{
  "arch": "swin",
  "model": "image classifier",
  "dataset": "photos of arthropod specimens (BIOSCAN-5M)",
  "train_examples": 97500,
  "image_size": 32,
  "crop_scale_min": 0.7,
  "horizontal_flip": true,
  "rotation_deg": 5,
  "color_jitter": 0.2,
  "targets": ["order"],
  "num_classes": 18,
  "norm": "layernorm",
  "norm_position": "pre",
  "activation": "swiglu",
  "head_dim": 16,
  "fused_qkv": false,
  "bias": "none",
  "qk_norm": true,
  "parallel_block": false,
  "moe": "top_k",
  "drop_path": 0.1,
  "num_experts": 16,
  "moe_every": 1,
  "expert_mlp_ratio": 1,
  "experts_per_token": 1,
  "shared_expert": false,
  "patch_size": [2, 2],
  "depths": [2, 4, 2],
  "widths": [96, 192, 384],
  "mixing": "mixup",
  "label_smoothing": 0.05,
  "loss": "cross_entropy",
  "residual_init": "none",
  "optimizer": "adamw",
  "lr": 0.001,
  "beta1": 0.95,
  "beta2": 0.98,
  "eps": 1e-06,
  "grad_clip": 1.0,
  "gradient_centralization": true,
  "cautious_weight_decay": true,
  "steps": 9300,
  "batch_size": 64,
  "epochs": 6.1,
  "lr_schedule": "linear",
  "final_lr_fraction": 0.01,
  "warmup_steps": 930,
  "weight_decay": 0.1
}
Rows from block 5, named by matrix and row number. Rows with one number belong to one attention dimension. Each number is 128 + 32 x the weight over its row's rms, rounded and kept within 0 to 255. All counts start at 0. Numbers have three digits each.
# q: window attention query (model.blocks.5.attn.q.weight, 192x192), inputs 96-191
# k: window attention key (model.blocks.5.attn.k.weight, 192x192), inputs 96-191
q.21:116095166103153164195129112084095123137116140082096130109105125098136141099131199068124094091143111086161190125145184129133119124180159129159194117125148097122134120129123094099153115106132121068127130125137053134115134121097082099142129073094143139088170152159085171168151180159131173133
k.21:073128136083136111047150172149103142161078116116090127158113133142111133131117072124133139124117119147123076179200141129109120139080096117154122097154150184112100101098150126190137135142139154089105125099143157099123158102112141050143104131179122129158167108135209114104119043209072140068
q.22:143088174075092128160127146090104146158104130090140071118079162112149118110132201048158079111101105121191147159104189107070169133174093087114111164162158118143130127155153113089180081140157115081092143145083091162103108134122103136143087117141171187119224134140155166108165077123111094111
k.22:025133131133130138047135166143125153173094110096084130178164151162092088171153085122136196119094111141105106129201102172125103136068112106148160110171123173089107139079153125171130123123113164144132123118149165140100175103081171027138150139163126095139138135093171143099107096195100179112
q.23:143121140088120066095116145149141142158099120140142107137083115163125096116140095131118127149123152132164081165119095098110131141109085132077076150163140141128105131124171183118170150135166133141077113114113174125067128098170167172114126189195162168128141101114186101090129040105083052120
k.23:066079100198139155137105149141135129166151141081140168167172096142096076178181143173119084149107102149121171151061112153117141095095119102124157135118084074122128099121118143097086118094133166199151152136121113169144164111088116084127165122051174109065104110097117107075090165146181132143
q.24:122170105189099162184155108152124106115170124141138128140160123120104152155096139159138157115146096163081127114107122172165137123100156110138179133098109121139152147139091097141061163115064132141183122141148079127213124135094102103145151088072095075108109148130053117168135206086221166136
k.24:177149136093139112154121077067165104110108066166148110100075153138174150094120117082060144104192187113115155093136157073122129134155171166123128120104123148134208154145099135162153134115107092089131080111118117064139066161144086183146135122164112108174111166163105144140212142094115125151
q.25:143104145111131107055110125139143116092129098152132147125153111149138145134140054122121192115144188131118100164123091104124131133117122132112012133170143191119138148149136174152119147149130138095163114105081231132108115102186122152119111144163105142158094107144215132112127077147110132132
k.25:114135178106110145168113179091135143146119190103099147153141115118133083143146126116146052188082122115137100089099155143111139146145107119135193123125114058113115090097108098082145108113144152202075092138081070152137167164138154110101141160121177137077140141135077115131109139116150104101
q.26:120081115120165179151137102106093142113150121105089134118141115117102165121121176089122115062118138088159171142182170120114126092166193106153165139137133130145137148122145116091114115126125127066186129130148089138141116109098069135140091038074119133107128086160126184134141173172140191148
k.26:087155145136106068079120167152088117131073132135141167135070111112104116115131078172161112165098116102130060153171146105164056171096106108143111079176167088140119068087147130182181161156130115133120058088130163121124180091160153111143091166154120112128182151143163089111068097212081106102
q.27:112113142137147117090091107127143135162112107155119077130133091174083129155125156120141172109113143119140165169141141103101173111134149108117123154181105159112151136111213127171124136141122123065193135113110134129119128097145072130154133124127139149113123054142189136055133078147100135141
k.27:088187115201080075146135148166133116180139143148094132137108124130101107139118095183101142192150068196062133111143115164142108117076104136111137095137143101101182122126114112143132160119087174168115108098116152088164133102115163112127151200109127084098105135128081053118097141118163112152
q.28:117079136071148141112117122097107161173116145109100128131126110125107147124140185034140068112113138087164132130156148120104167085171139106151151136183132120120112131101181126090182104130152154097106141139109102149080116107122111115128090091148165169107166082177199164063142092169074133138
k.28:025116129141109107071145182195069138155124152116133153165127134138098091153125089165148141179107093140128091152131120148151064127078118113146124135148157128149110085109172097186125136146155152128125141124146199155115143076111190047155144144112134090136181127126180101091095094200110125118
q.29:107132114147159194166165108118098103091149140119126182110163100106107176128080125134128151065132140086119157119168134152161142113150187104162156124123122134141156144115114109123087150139105137085222122125130100126153132120136068111125116049041096126116086109111102184148143221139177218146
k.29:202181181104127090150165112114103122113112171168157148099068138116144140044097092146153136151146136121175097102117131126142119165139095164114063105140175131137124126144138115144192126150124113105108110102107134096148124146225144196088079185170109144142168161184115067191141107106091082126
q.30:157097140093130092102101152105151144130087127111141116117082153137156089115166102108127077152128148131150094112108132123073114159149074179119097114131139095118096105130126172079174078138196136151039121134119160148093117118141184118115130159199157126155165140126149095115119092136082080134
k.30:069036077121145175087104162129111159137119135085127136174187084141078117170155166145161094104096130086143115182130124149119133095118126085151168148130112108153065106111151145099100122126169123144151163161144114213091150124075128080117137072090146124083138064099168172087111119176130178127
q.31:085154120164089075129111143172170099194125098148130073138119110165091114149126120164135189139134085169065132154123091119167151098066113075086106144160099170126145138121174098213111161107099130118178119137120126117115130108140138120153142162135139116139120109111150085063115080119145131114
k.31:180183135198088105182108067138154123129161128160128103109113136119124130119093133130097178149150093205079163109077130125144147098116121140093101148095107138116189157165107098113117153120034143150119137131115108107151073122108116176125162172112126094124086184132058085153142154072167114164
q.32:151154193104156149162189129098140100146105132114093141055088143089153217089156132129090106112141138112136075159147083097097135152140103161138140121118082155092109179157150154142160122073119150130104118097050122104089166140152147109110153124165154170088121153199112090177180154123088125065
k.32:105134170106122114104142169141149139177110164127128115125144034184066125141093125140174142127052100112125115176108123131141189094129084072111145157146129159144115111100160110141118139107144149111155131162089123196083128099173165105083097119077154173108164045116130120079056074143122141121
q.33:140162099166101204126186088134064105148136128116090119112166112084091226141148100119081152076136134111100133144162096152134119158127127128170091084118163110088110210132111158143117143168106143098149144079159152118166186101095101080129084098129055115127089112134128145104149130140176199081
k.33:145152140115131097153168180108115165124121152138170185152123061106096058101110080187160138145128125105127115111120120136140138131131123119165171102160201151187149087113122098145115125148148108166124041092097148148171132115216192225054105153097110130151115114089120089159033120103168113102
q.34:133086167100165066173091156100166107143122157139165123111069150158160096091138172122148096194130125132155126106088149093152126111148108167101162157138094147151114046136172114102157105094158082148077087132102103157111098154157152148138145148157192157095170180143121078137118131110079046162
k.34:096101139128160151075095116160121121150148151087075102092158104175125183150152180099122113090046146109141102179129130097102177121091098095112094161116101164102060142125180142122118150111113171111164200191139114184045105117101119068121153081154163169120204044148185150109150106152079139094
q.35:110140046180100167074110137148118148098155101117102120182192091131082104187110066134126176094124126139100150124141105170123111125112156100153085107165140130152121132108126127116092151176095134096152175119174177114165102083098118121119120095094064062183095093067155175106091102130185189157
k.35:159153104156129162157115102089122105071140110148136139123094205086184124112122102106091102143219138138117124060150125122131085159138164201158136084102145089107187131143080149114131093148125117150095107100155119071190140162129130146159124148166093067149089226118110133157159172109140142138
q.36:094093099137155077122078152128146153118131126163211110176086136192164050131141124143159133149127107142135174087043123104165138085121175133100147172104141119196140054110123091111147122116169098154111109152165111149129080120148141179127153146122179094162167122118145100104090114131105070192
k.36:163113125162155171148120076151128096107167133114078109091168196126193159129212182081099143097136123169130161126144126102120103126132147156116068122094047120089141172150127183158133148104081104116115186156170093125129112122076044072177166098161137106102152164161099154160204170116129134116
q.37:149128181099176099190123120076127103150094144148123146093067174102171134059151151123114078166159139121165104146131136091108114128124102171127153112082099129101128110121145126151206097094150116154087075124089089143101147196156153129148138167169205184073156161185130091162138147122068062091
k.37:107117153134134110088112155171158150176138131119139100126169075177084141153129162123181142088034089111153125204110110106147170109126105056094091188141120149153086133113179121150105166094116124104169157156109128204053103101146146129085127086116171195132172053134150158108104061146109124129
q.38:114131078123102157097104195116108154110151135118117141193131137129093000165086150129117092133130094135137189075168139178113145137160177114177142085106149057171131067122100117137107073122162111138135136120162060115160103134103123129161099135104125131168155115084122138087098102141160143162
k.38:189135103127121122122105104100137109103090067137147096128095209104213137121129089103061135129201182147143138118150149118119067143117118204125113104109111154109175145161091139159125109114115087123122116108151133072130090140112103129172132125187092071189095148161175134123174129121102130109
q.39:140133108148106172121155081148135102140126109141095138086149127098121232095136089116094147123162131147111102173194101118132133163093123135132150113135118113066133209132121143175106148129080172102166123085129132076167191121098097066127114101108084109102096115135137132132148128123145191045
k.39:109138135132108087127120148165108143116128163164167122170115110122066076162113147170198157119075074114097075162095107158162146131128123058142130149159198110199101071109142110134103132175143138126149135120134148162149142117172145150103084146078119136113154121100097102129042103147170115170
q.40:123104163099142103165150175090140173125105167136129122168112131129136042097084180116163083149111120129151158112051155136119165091134122124118143164092112101158094057175133117092145071106137065158076168184094077140109082148137168146159130132114193171144176106099093097183093120116110056158
k.40:155111103123149147101079091138173100165105088127074078098104174166151175102157146106071136104151126138139129137157180081110123121124114132088107141128032161095166163138110154153137138096137107094118186143126100072077099123081107112158166088196132103170145110152185167089184120127081132115
q.41:082142098147111148072122099165105156096148093110150141178174091126078137168111090155144137090115109117119160114156161137169098101140138104187069095149176152159162168138072111145090140163108174109219136125161200099132136084105146134123106114103064070193107104086143198102104110152137203160
k.41:175135103128095143199132124068166124108134119139112160124103162092147120108144063128104104164158153150123155069142123158087089097126157212105158100126101123113155129150098133107163125107144105166096056106098120129187139151103124175129138175125135091127031187157103125160169178065157131085
q.42:124115135106130103118107181104124166112133166121161123178099147140127024159074155149189096128098112117137191096061130155141158090162139110128111159121149112181099045093138095104117098137167080164129136172149104147141078112145139179142115153086141132156191129100120121112076119133139100228
k.42:142108110115146143124094092111167094144123064120089103084117183140184162098146128069050117130180155159135155095153167103084097123119142186125133116116070154065171170160110158118128112103136114118117121122133132069134099121077114108167168133178115109136107145162165144115223154101093138127
q.43:167170171107135176159200085151089100146108158148086140010158138100132235093146118162106112130136163101125074170150110127139125136119058117124142125124132141095093195113152169113122125127109156092123147112107146141102154143152118090119134099125125161130118102159141128153164142087108153057
k.43:081116137141150115138129171158126141150132152128134156167143052167054121145102155173182153149058103126143123159116108129148187107141126060142143149169159142147096097104163094137137158133125152129153132163095150176115128105180150120108107130046164159101135080103118128104066088133149122142
q.44:136104161152138072116090103139192086165104085165152115073080154181154142069142121145108135183164173165129129170156114068148089137089116185081160131118071187098199107141136107159163174094141124115104067104104168102073139144159135144151162182159157115083095172156151078141130131142077062110
k.44:098139140125149144116161147153081152169134205105122153134160058144093113158102148148194092120046082088146092184102117156114192151131101061155157148160147112111044108067159115130106108139122167138127185158103111210081118119144144109095115119092185194076189067120088113112089108131125112109
q.45:163153138118140178142199061160128091119145161103116134073162136090130222129170116148138153073125139114113064190148082106135128139145094120119116108127145165077101219123110158097133154174087146093135144162116172142127161143155132124100108099117106159104117077144151146145151156094138174076
k.45:098107135157154124147125119136151113157151169146125177138161018187085098146138157132179137142096102118129129140106073121137199122158151061136131169148150106135112082119160093120130162141139156153181110149071134186168143153166122140105128135034139130107091087115106113128057127110168111158
q.46:067088065179133094117059167110092184112115084144141123191102112130094063163076124137138123170152110147104174093110164147127129122130160138164129112148127111165173049131105067195102117164142095113099118091199132091160121130098158114147117159158115079156134113107145132088070111151125114191
k.46:169128105140115133137115093113143122086113067131125069106134206071195140129156131108082163092177171145122108104154153134136058162119143210122119109073124101156126173149083158120105103119121076129102141135192104082127125140064103121186133111193106083155109171129182140162171124123127129109
q.47:127167078141097179086158130160078171089166113108126107155221104122109149187115110106121172059098150127105132136134107156117150130121126100152090115147149134123105183121117122110063154178079150121168182139170158125168135110077109106090099085101068096182104087093116151101124098115194223129
k.47:158140099144116135186110112096108102072128103134166132128095192069166104089130090120100133156220162152127119059139138141122072170134144177134119061095139094129193122144082147120140113157116091131088073052166134062203151139143111144156108175158088058146066214136119128153151174112139117151
q.48:102105125153110173147172132120119123118142097116115095153178136135121139159098178084136140070119132143104175123151183178134132108138170117138112143124134166188133173138118067111089140118074109085170160151116067106119091116088083106157105037096126117125156125125119200151112120139141183120
k.48:141109101149088097122054129133145081155096122130123128084096110143092144063103108155148100191093071148102166114147182094162119089100137121125175147168132117175122106105131074166126128086168066125127086152143123158153154124120114146177138130119175096114136104179143125059111092168140115108
q.49:167188082146096087062077114186171153132151066162185087133138111151100128150179102128118171114145175166098097111096097159174130126097160109106089159075140100142128151142122132167107161145107141127124155129192193125145135116108116121149133123166092045144126078103100109124101113096160139130
k.49:149132184107136143121188113127125135106130177108117074161169113165144139158124165095133139062094125120153154140124157159090169086156111145102045185135126159100074183128120137105125091156083157075157202171103085116088080106126086153105139097158141181172195113116134174164146111109124158153
q.50:159130164099140183141182131062113101116105135101075148115150185109157160133139100072092111113145174084177166117182192137125118133191122183127121109123127174136152170141053136102142095115100140109136117124087089089112113136109094112129107066146114152149131127128166161177155137131124176107
k.50:117124100132074077098067142169126135151137122170176114133085118150086106079140128157200137162082107129130103132109140102154110106153175060134137127164137113155125038120136117157135171123151097085138084144153162173142147094145123144176097148109111076147157114154146114101084092156102120133
q.51:135156139115133110138147131125099083137147148156119188112096156084149116105153083181129138209156118118122084110145098118139089174124111138153152068120129082094155111132115134130140085143134162159087065075104153076143190149211150128137096235142144140093053172140142038106107164113101116116
k.51:124181147172129151128184167131152141099138124127103147137159142125146106155131077128075151135167172135111085104157068152112119166107104166143098083119131139082155161132121184145147124154088159172100119101125176089117135131113133115109156170165066127137053168102090080185125153093139131121
q.52:132133194125150099171137124095120066164088143157079156059078145109149149048142126134103123214178107127144151114178133099132111142126106163108172107124107114087172133143135083165175096081150084119095050099076105097113154138175132117163124177150188144068123184195120094132146143144088106112
k.52:089143112154122094136141163125162139126147092107126149156120134139140121148119080137067168147176175180087123076124073145141134169094132142134120097092118160056226128148125135175110149129065137169124138102098145057116124143105143085118185201172085117141064167067103099142126163076123109136
q.53:097066100130152069102067143142152148156094086113157149146090127208106086160153095142152103129110144132109120146094110129104100125155133125103153140210132133103133080095169146095186180157176103137087112122092184172077134095115159174114154159126167124080116123100143139069092096147095096166
k.53:148097113129155167192123116115088132106139158142128221080114120075129177074155107138151064158127121113146118106132145077159100156129156121173189090091124079148142123146135114109148091097171114155116073114120110169157211186141158120100099141080145128068073159184113100126120176149143146116
q.54:111072173153121150207134125119151158150102160103089105117151101159105158121067175097147085119097079118122203095139205135114165055131118141099161157134081142124124131114127069141110118097139068115141126182118035134114093120074121119121182083089203145072184133139101149154137153126145152134
k.54:129088061157106138169042100138133133134139030133146106125084124101103112135160132126118129167168147147114184119107176097145074108134185109132196121068090111160182077157103084155104138073161090130127114130143156147153122145075102118174118116126114034125086136125175129108114170142152098124
q.55:068089090147124160104130152131157179096129124077142141157154093190072110160077088094153143052097111117107166103133161136138112053137133134123118151218141174158129126078127107126082131125114131097158152174145116146098055091061155137081153050101099130138136096092156208109098116132135144161
k.55:148100090117115137118059065142123104156110133158142133080100115111108174038175151131182076143083093085123107167130171079132115120174144095135145163096160073157081127125121125092150112105201090128113097128143117158129149148120106161138086099111155089090147088179147150117133105200118152116
q.56:131136092081117124070167124105159156090126085119159113164114144117119135158128105118080168085174163115104090166137107129137119134125129119136077106153184156137160156130089169130125162163109200095168178084144163107127092121103109138139087113140054144228082122091172159120155095134105149109
k.56:170120149086120105119166119140088131139114202149134118115093111112123131080122173143179115116067075086163088170129122126135167122146082100151118138187199125181044130088143099107181106165122154095123110140120109174123109111180150159086063129103155183141228103159132126149149075149107130103
q.57:143154114122159159083156157090131101087146117114134231126134162130128103128108014127102139128158158084134121096146115118142067131118154138166117105192160145117161132075086168123127128139100183121107099052109138122126161129153144102106133169110086139153073116126199153094113162155115140131
k.57:163157109082159106103155117127141098117119140131151135122141162099148108139195170133146141097117146087127023180111117123144099176159146115139120144095177078160077139115133202082201130185150171139100168098144153121092158132161128096090086108170105125178154120114099113143119142157097096100
q.58:130091121134105091070047157152188182168134098118144052129103127165133100133128127111137090132107126182147140110092116134100152113111087121116134153121104087120110097136135168114142123136150074149075161140156166182132108104085174126114189134155131100152166089116071126078122101141127119110
k.58:151112179107126188132182082068050145094161206125126170157137099096130156148087179110145075086100138069201144149142142119123154159166117140123109135113140122111109123169119076119071113156132158131169174128095086122160115163145100130070066110046154220112158164133097152140135107111148166161
q.59:166145135123107110150069093161157110158110108180139064115096111103145137120205169147131108172165114176132105125109084139106164146120127101101148139044087080137108112171150123178124096103142092156106161139161175140139159147121097098161161168193128095096150134135067053144129124118146095098
k.59:127132176126116168179210156105092169111187175088092148153144117085118118183054107115094097100168134109198199122126154142122175129115073174098094137160118190089147105182090061148089086141110125105150154127100051111140091150126134139108142114099114178123140167106123113152150132057136150169
q.60:155126185116153108191109120130109086152101156168113157084088134100145141058154142176121100201134104130162095122144108112116132165120123128124180124089102065097140115141146111141163100119179096164076072097108134124139202159174143109155114173164198157046133159182101077126139163131094098117
k.60:107161127182139126124158148137171125126152087105130129145156144128151082174111095108079156140191191150112150106117083140117157170092133160154124086117093165046202136153133140173130141135098139176125140104109155092120132129083153105140167170151098144148054187083088098168132155050134111131
q.61:155142147139146162158161109099078070118120163142070206100115175052143148060154130158116111161165134103125105113144125121139078159147095151157137096119150091123129157159102129107160094108135127131097081077094120101136161159174127120138067154116153159104089182165149114154128170131107152107
k.61:112162085181128105116121158139180125131120083131130146151150143163131089152125043147084183183155135173059077113150072146131063143067128114171145083151117135119194124103139169146142158133119146173091100090140187095127149121116176097149165179160080089146050141072118111118099147099136108114
q.62:118121109140116177104164116138115182085158131095148117189176104135100122190100150108172140020089158108128139143099142153156161095139128108144093139146155163182062141129105127091062157161090153117178212192167120162139086120069110135074138045080068117184150079078133179147123135121169177155
k.62:161110117126107146117083092140091091157116139148123113113117108125116144075157165125204077116079102092133118174139165105137126062152134095097134176146153097201073119076124105091132107126195085113117106161160097189133142113150106184156103079110171121136201073179151178085147093194123131135
q.63:162148143141111103145098104161177157150136143125162051140144071142117149131135156147177144117073109147105138086094142120181190118110129115086114161077114147136083144121161150138085160137102084129132174198161157118141131165083119151111194077151120085133204084121109117148129100083171091122
k.63:146127169109142149111144107124152131130135116098123059140165139181160141175130190078122142051134140132158144136119154130077152083153144136075070185121100172118102200150121120086117106153080142093181196176142084107097061097099068146139171063148130149161174115117136170154168127108132156152
q.64:130161097167057184085155132159176118122158117065106084156188141134149135170114109125126126075121106181094130125083123183112098105101106142112130122110112131094085157173101121079101151144099135152126163174157157077172096089033104104121201093108123086143118144120115162167146118082164170089
k.64:123154147115165069208135133031090108096168146166126165118092151095128089113087101119119123170153117125169153048115108147146152100131142167137094077154141142140170075150115113156107127140096092135143127087140075102165106161184132121158069165084120128141119138136081111130133129103112115171
q.65:099133109101152205104200119095062147112141119131101202108147090133079140127093085109108152102113167071124156177162127123113149113136154103143095082178131150102145133097131136139095113124134153096198131056095133127138175139144104106130085092087085168161061080143182177063110141146128194122
k.65:209097147110172142145151096124138104071142148096138136102098154133183166093137166091096142110140131088171123138118147108091136096140126138142122137101106144119058163139132176077180133143133152149100133169146101118110104152133102128119160095164130168103140109182148118133209185086113096135
q.66:116135114132174130154157119118090129086145155180193165135135090106085104133092145156188155071103120101137113169079132112226150102113104071143114125163155125202141115100128104123110136153123120099198132133138128191133122148169141180117105114102086153147115095118110128121110125127136121171
k.66:129067090144159155146075111130120107141109107080112123075133122136140170104163109084130120112111153104142182130165160051119098117167195151131161187124102123122153141184155097069121119128174110074156088111105165145119121079103103148121100096110135098107122104170172164104131134163130188138
q.67:138141088106195181101186144107088123101145125117091183115158089126073127138106094104115131101119175067145146179165093141105166151124183091174123112144125139108129157116106151124098124139126137096203147111122116126120161150152130086133060097097088163157081065142146187080120139148145229163
k.67:174130179098121147147140074137131100114146142086136111076125126122204168104124182074105125107152127124163143103120152096102166106125104169122077174101125183087098125158125129102139165171097172137098166160127117109098102153101083168155173136158127158109151133187109164185178155072100118167
q.68:151124126123110106129087148138179116195097094078093091123096180138162139134163115099079097173159123167116112082151154132047100165138117175112141127082111135063100135158132149115147124107143155148019137137135124060131112128078117094153158152184153095127125173130133111172202102118125084071
k.68:123172139146067066129155147173128142111145161177126145164133092129089071170121142189142150138127090156121087161105085183187160157063104076119122108156152128136119101107139141184140158142098138151116168121158125142140155149151170123134142148150107164140152124081086115115100137091136105119
q.69:184135139129136038130050125128158108149121098187195084121048140151174149106147123153133140148156131167121088116089100098172094158102109150083134184127107121178125119162140136128157152105135110140076075143139149137125126142185158188159157202190117083151151165145120042165130089103099016089
k.69:060113104151138121067095175168135095178108137151125138145143076185061115121145124158170140136096120126092102175128117128173169122104161068104175140151135111120124107107170145145121146110145119124145104117110148180130178109119144093140125132101148131120136079125155144084060095167136144118
q.70:142165133180066141149127151173140136158088154083102060149155142127146119155130166137121130108132092175116151065098133157137117117121091140140122162090107116112087143140116095096135129134097138158115171174166122087149079125011104117132199120137149097132157167112103124185143145099145139129
k.70:108176127152145110160148157049102126076197123178120184165083124088097054145065091125128111160161100138143124078146119177147148133125134139167119072118136130132168050134106113163138104128094125130152106085119105095179108157159140142131078159095100115156114135098103085130097115115142112163
q.71:176156158134140052109072091136164125110109086199194095098052124125161149096156143175136126160152186148115063116107110060164102158078126144088134166128118113159154107144155152135138130103167088144097050109139166146121143116172147207123124173169123123124116129131125047151124080136092063087
k.71:097115106097162126078077151137151108155093119147110139107128079168092122116161107151150121125092136134116104177179128100163139131119190081120178117153129098154134094065179148124106125079179102124136111127102104178107176144142123099114124120103158135114142044121154124068106099211111143098
q.72:110115131116112164146133136118119149168124165046057082152166142147131116144108180080122107121134059142127199078125176174061169096156120130143147122109119158098093134130126095114153080118090158123091172189144050106135079113087102067134157082115190159104175144114126166166126146107147114127
k.72:114180184167071091156168160174093164134158134125172113192143136108134090174100147131099106102160151174153127147104114177140097158092089165128113117112113151112146097175115119183138146152076090116126158105135110081189119092098123169135134156153075144131134179057115145180114141087208119126
q.73:126081134086192099184084138082118103126078123147132181113070148139166113074165122127129109199156147100161120116143144068117106171152129131142160089125139080148139107137176152126172109111180092159079059087146112134101171156174132133158104161145148128088122142146132098109135107180077047132
k.73:145123126138052118059150132221161191137101123099112069138182137154114166154128127179125114090090156163087089178149117134146103154116103110105142158137139141161078178109109145111116171125138127134102153169121175161108139099093155135092184100159158094137134125122140137097084092148168136095
q.74:128117125105175137134143111131100134085144139166194185126129077121094134099127138162163162082119144085139115176104112091193160130163134092119109137170154120173159102078135147122087119155140119108206104137095136187123153170216133183103067130084098161120100087126122142099105135150115135185
k.74:131081152134147154113077097153160117164091105092135085088138116173139204108183145106123124100110183110141126167142163075103102093131144122087159181121083150125115169133171125092125153109154122103148123161089177152087118077086106139124152093129155115098123116152166161131145130158117165119
q.75:093111113133081185119144148135099128177095118055042115153174135131124104129117127078107101139107106138118171084187156172032103090161142148169144098115127121063072132140132139107128104092110150136096166138144093068153126098026114042117182101119160134113133124121154163154124138129150193118
k.75:141175113136097103145176160086109144075152163148124155150105160076171084150086099118104108130197089151147124062114123183101116163128098194138078063119163140129130140155074108159129121158091141178087154101138101072162092142120150146119111145158092133151116198111098125157147135069144114129
q.76:115159101114127198145204118136060144062173148128127186131167072091065124140085140154163150067098080087127138187119128142173180113107146070155124115165138141152113117085137112124104160125102123098206156097159159144141155147126125120123100092072092159140103092106124171114088162156163183178
k.76:160122112083172170192107090080134125111135103087127099081127171115165181096138122110086117120141134110153146090128162097089086094167127183133114166099105149119175155139103100070094095094153124125093089139143135144110104106126133138110139115115135115104114152150152165131166166101127131128
q.77:138116118126150056131069115143138116121126111231176166094033132130164104082167123164153100181135168135138070122138106070160083161140123135080110138139141086169156112129137141139165122139180123151079085088107150127114130147177137169152125185163139109100154147136126043150140115149072037118
k.77:100117079115118150051094157174169129173077136157135105142145079151080154115160106138151121123080154125072104148147143140130099132120157082106192118147132105158106114082187159103129127096177112122161107144110170172094151095101149078121153107132130118121124066146188115112107060192140160129
q.78:126135137147046119117079128138169117202107113117112032119125164138150136146119133096106109139137106223113143070116140138091121103078087173105140149112111136112111133163134083107165128116136138135054124159128106097135080070060134131147190138157160075126181187128139099161143142116134091109
k.78:085143157111142092157129151081065129123164144180119208186107147105118037137117113122152146129144127127140122111102110207155144160124159114167140056081167065134141055113140124182133094138110099125136109068157084082163158157121099120177072150142116169131141122086126107122123096134124133113
q.79:098106104120092213123181129122102141141133135056032132144208122141106134144107112073130111137118087126125206110210159168036139113134134118171115082105124145072114130101128099121115133113090141132128171127133103087142129100053125045125164098102152159122136112107164190094126136147147206105
k.79:180175170120122138177154136103121138077139118102144133153109181074196104137124151106106120118164104150126123088101108154085111145114083196144070087100144153135147139137080142132131096167097140146090172106140086076153094161119120165128121137145095147139137182125118119168162189061157095135
q.80:138129091166111086084108154178190109145082101151127122120103184175122116134118057133121128167126108163129102093143132120105075105098056165116083105209117154136165132127108129114160152132135108122091103099128199104106076079161176162134161185165153075135113158126180082067125077139112103126
k.80:101122157087080151119184183105090206139095169090090095185126126109105086154065173101138077130082112098140135168156171146132162124171115121155168114133163078125063093090138122091134023154184178136111151152150085135114141115085140118074073111137151161148159117110120162094113110141096152148
q.81:114094146097180138144168123109076138075180171139162196142124122093117139138130143154201117074087144075137125131116139113166137124157147106166120099162179151183109106088127096095162153167128148087168143129146090157112112163152162133091096064078104199122135122141126154153116177112108130151
k.81:151169085146121094081149148138178102132129071136123098128129147132140109133131048132121165149143143162103101076127110132135089116088103152108081099163141162133157171109104160084153173119078158127123131136130158092111040151147165148105169165151096104206086154110139120139131111074134120105
q.82:126092112158125187114102111149111147126142099125098140105149092129118174104140108097107130120102138111142157151168128114100106122116167108146116157120109144104136162130149140123069115112132153081158105119140157120143180090104093098101130098095112104097092086152172183079146124176141184141
k.82:074084102130150123122111154151217142166109086122126112149156089164114143168171157119141167076102193180091092193114125073154119104104151094106223145128058134130137120075183158172121237064122122140152116155123091172074147157061130066089206104138121137088104084110106123150120143145125115121
q.83:122115158082134179147108162084114141178125156079070114128151131117143105114132180053098068147133127113137141126164165152040144166189154154148191104095079114065087104138144158117168057110158167119064146101124088114118162144083116070123090109153174144122132103144107168134135157183080163101
k.83:089101169153162102096084101163138131160143127117149139116168108171115156125175067143121119131090181150140111142095086099123102153091129149085126144113087194117088132128208138132135213130120163119132133159084191157114150123118127167100209124127093102083138103127094095163139112108138103111
q.84:117182180160122066128102133168185142147098121165124078132137130138159104134168145175110144168139144198100057125081062143142108188092107101103141162070124114115139099159143141153151145097129124179109111124103152108142163115104140133152172200175157110151122120115116065168115094100139086089
k.84:129110152064077169148166127075038164100093162092108100168116135090146123136066161080142050104127100092174171118141201157093163130174095147141149142146148141127095112142093097099117039159179140110104166147133091115137098123097108144119069088121140153148187128156147176105169108138113171144
q.85:138181179112114091159127132157163125160117113167139066139133120115158086140146194157121122132144136195100106141091092157157190184137149089101167155040127083127106098153127138144144126110102105188126152144110101134152149172113111146156116154170142128136149101108067068191116108101144065080
k.85:197125139129121181169125067066043123084144159140137127117107151083158137106102142116123090117163083092184165091122182138109146132151110167137088127130165125157126121212070086101111044184150119108122132126136130119168116120159093178167084121115126130153157174162162143113163106126143145162
q.86:120183164146124100137095101168153118161095110157153067121134166120167116137170193156129123126134140215100047143109057155135162185146143136103174165063124084130106128169141151177133125103109098183101134131100115139158171169095087119184144162192150108130143113108089061174112105125139105092
k.86:159134137097091198160141085074064177104135161117131092122146135108147142140053138077129064085129116092177168100119184148091183130149110153116125145144166156103130128166088116097092027146160147119116161161127098107151116107115137149138089096116118130132160113153131182119180102131145170152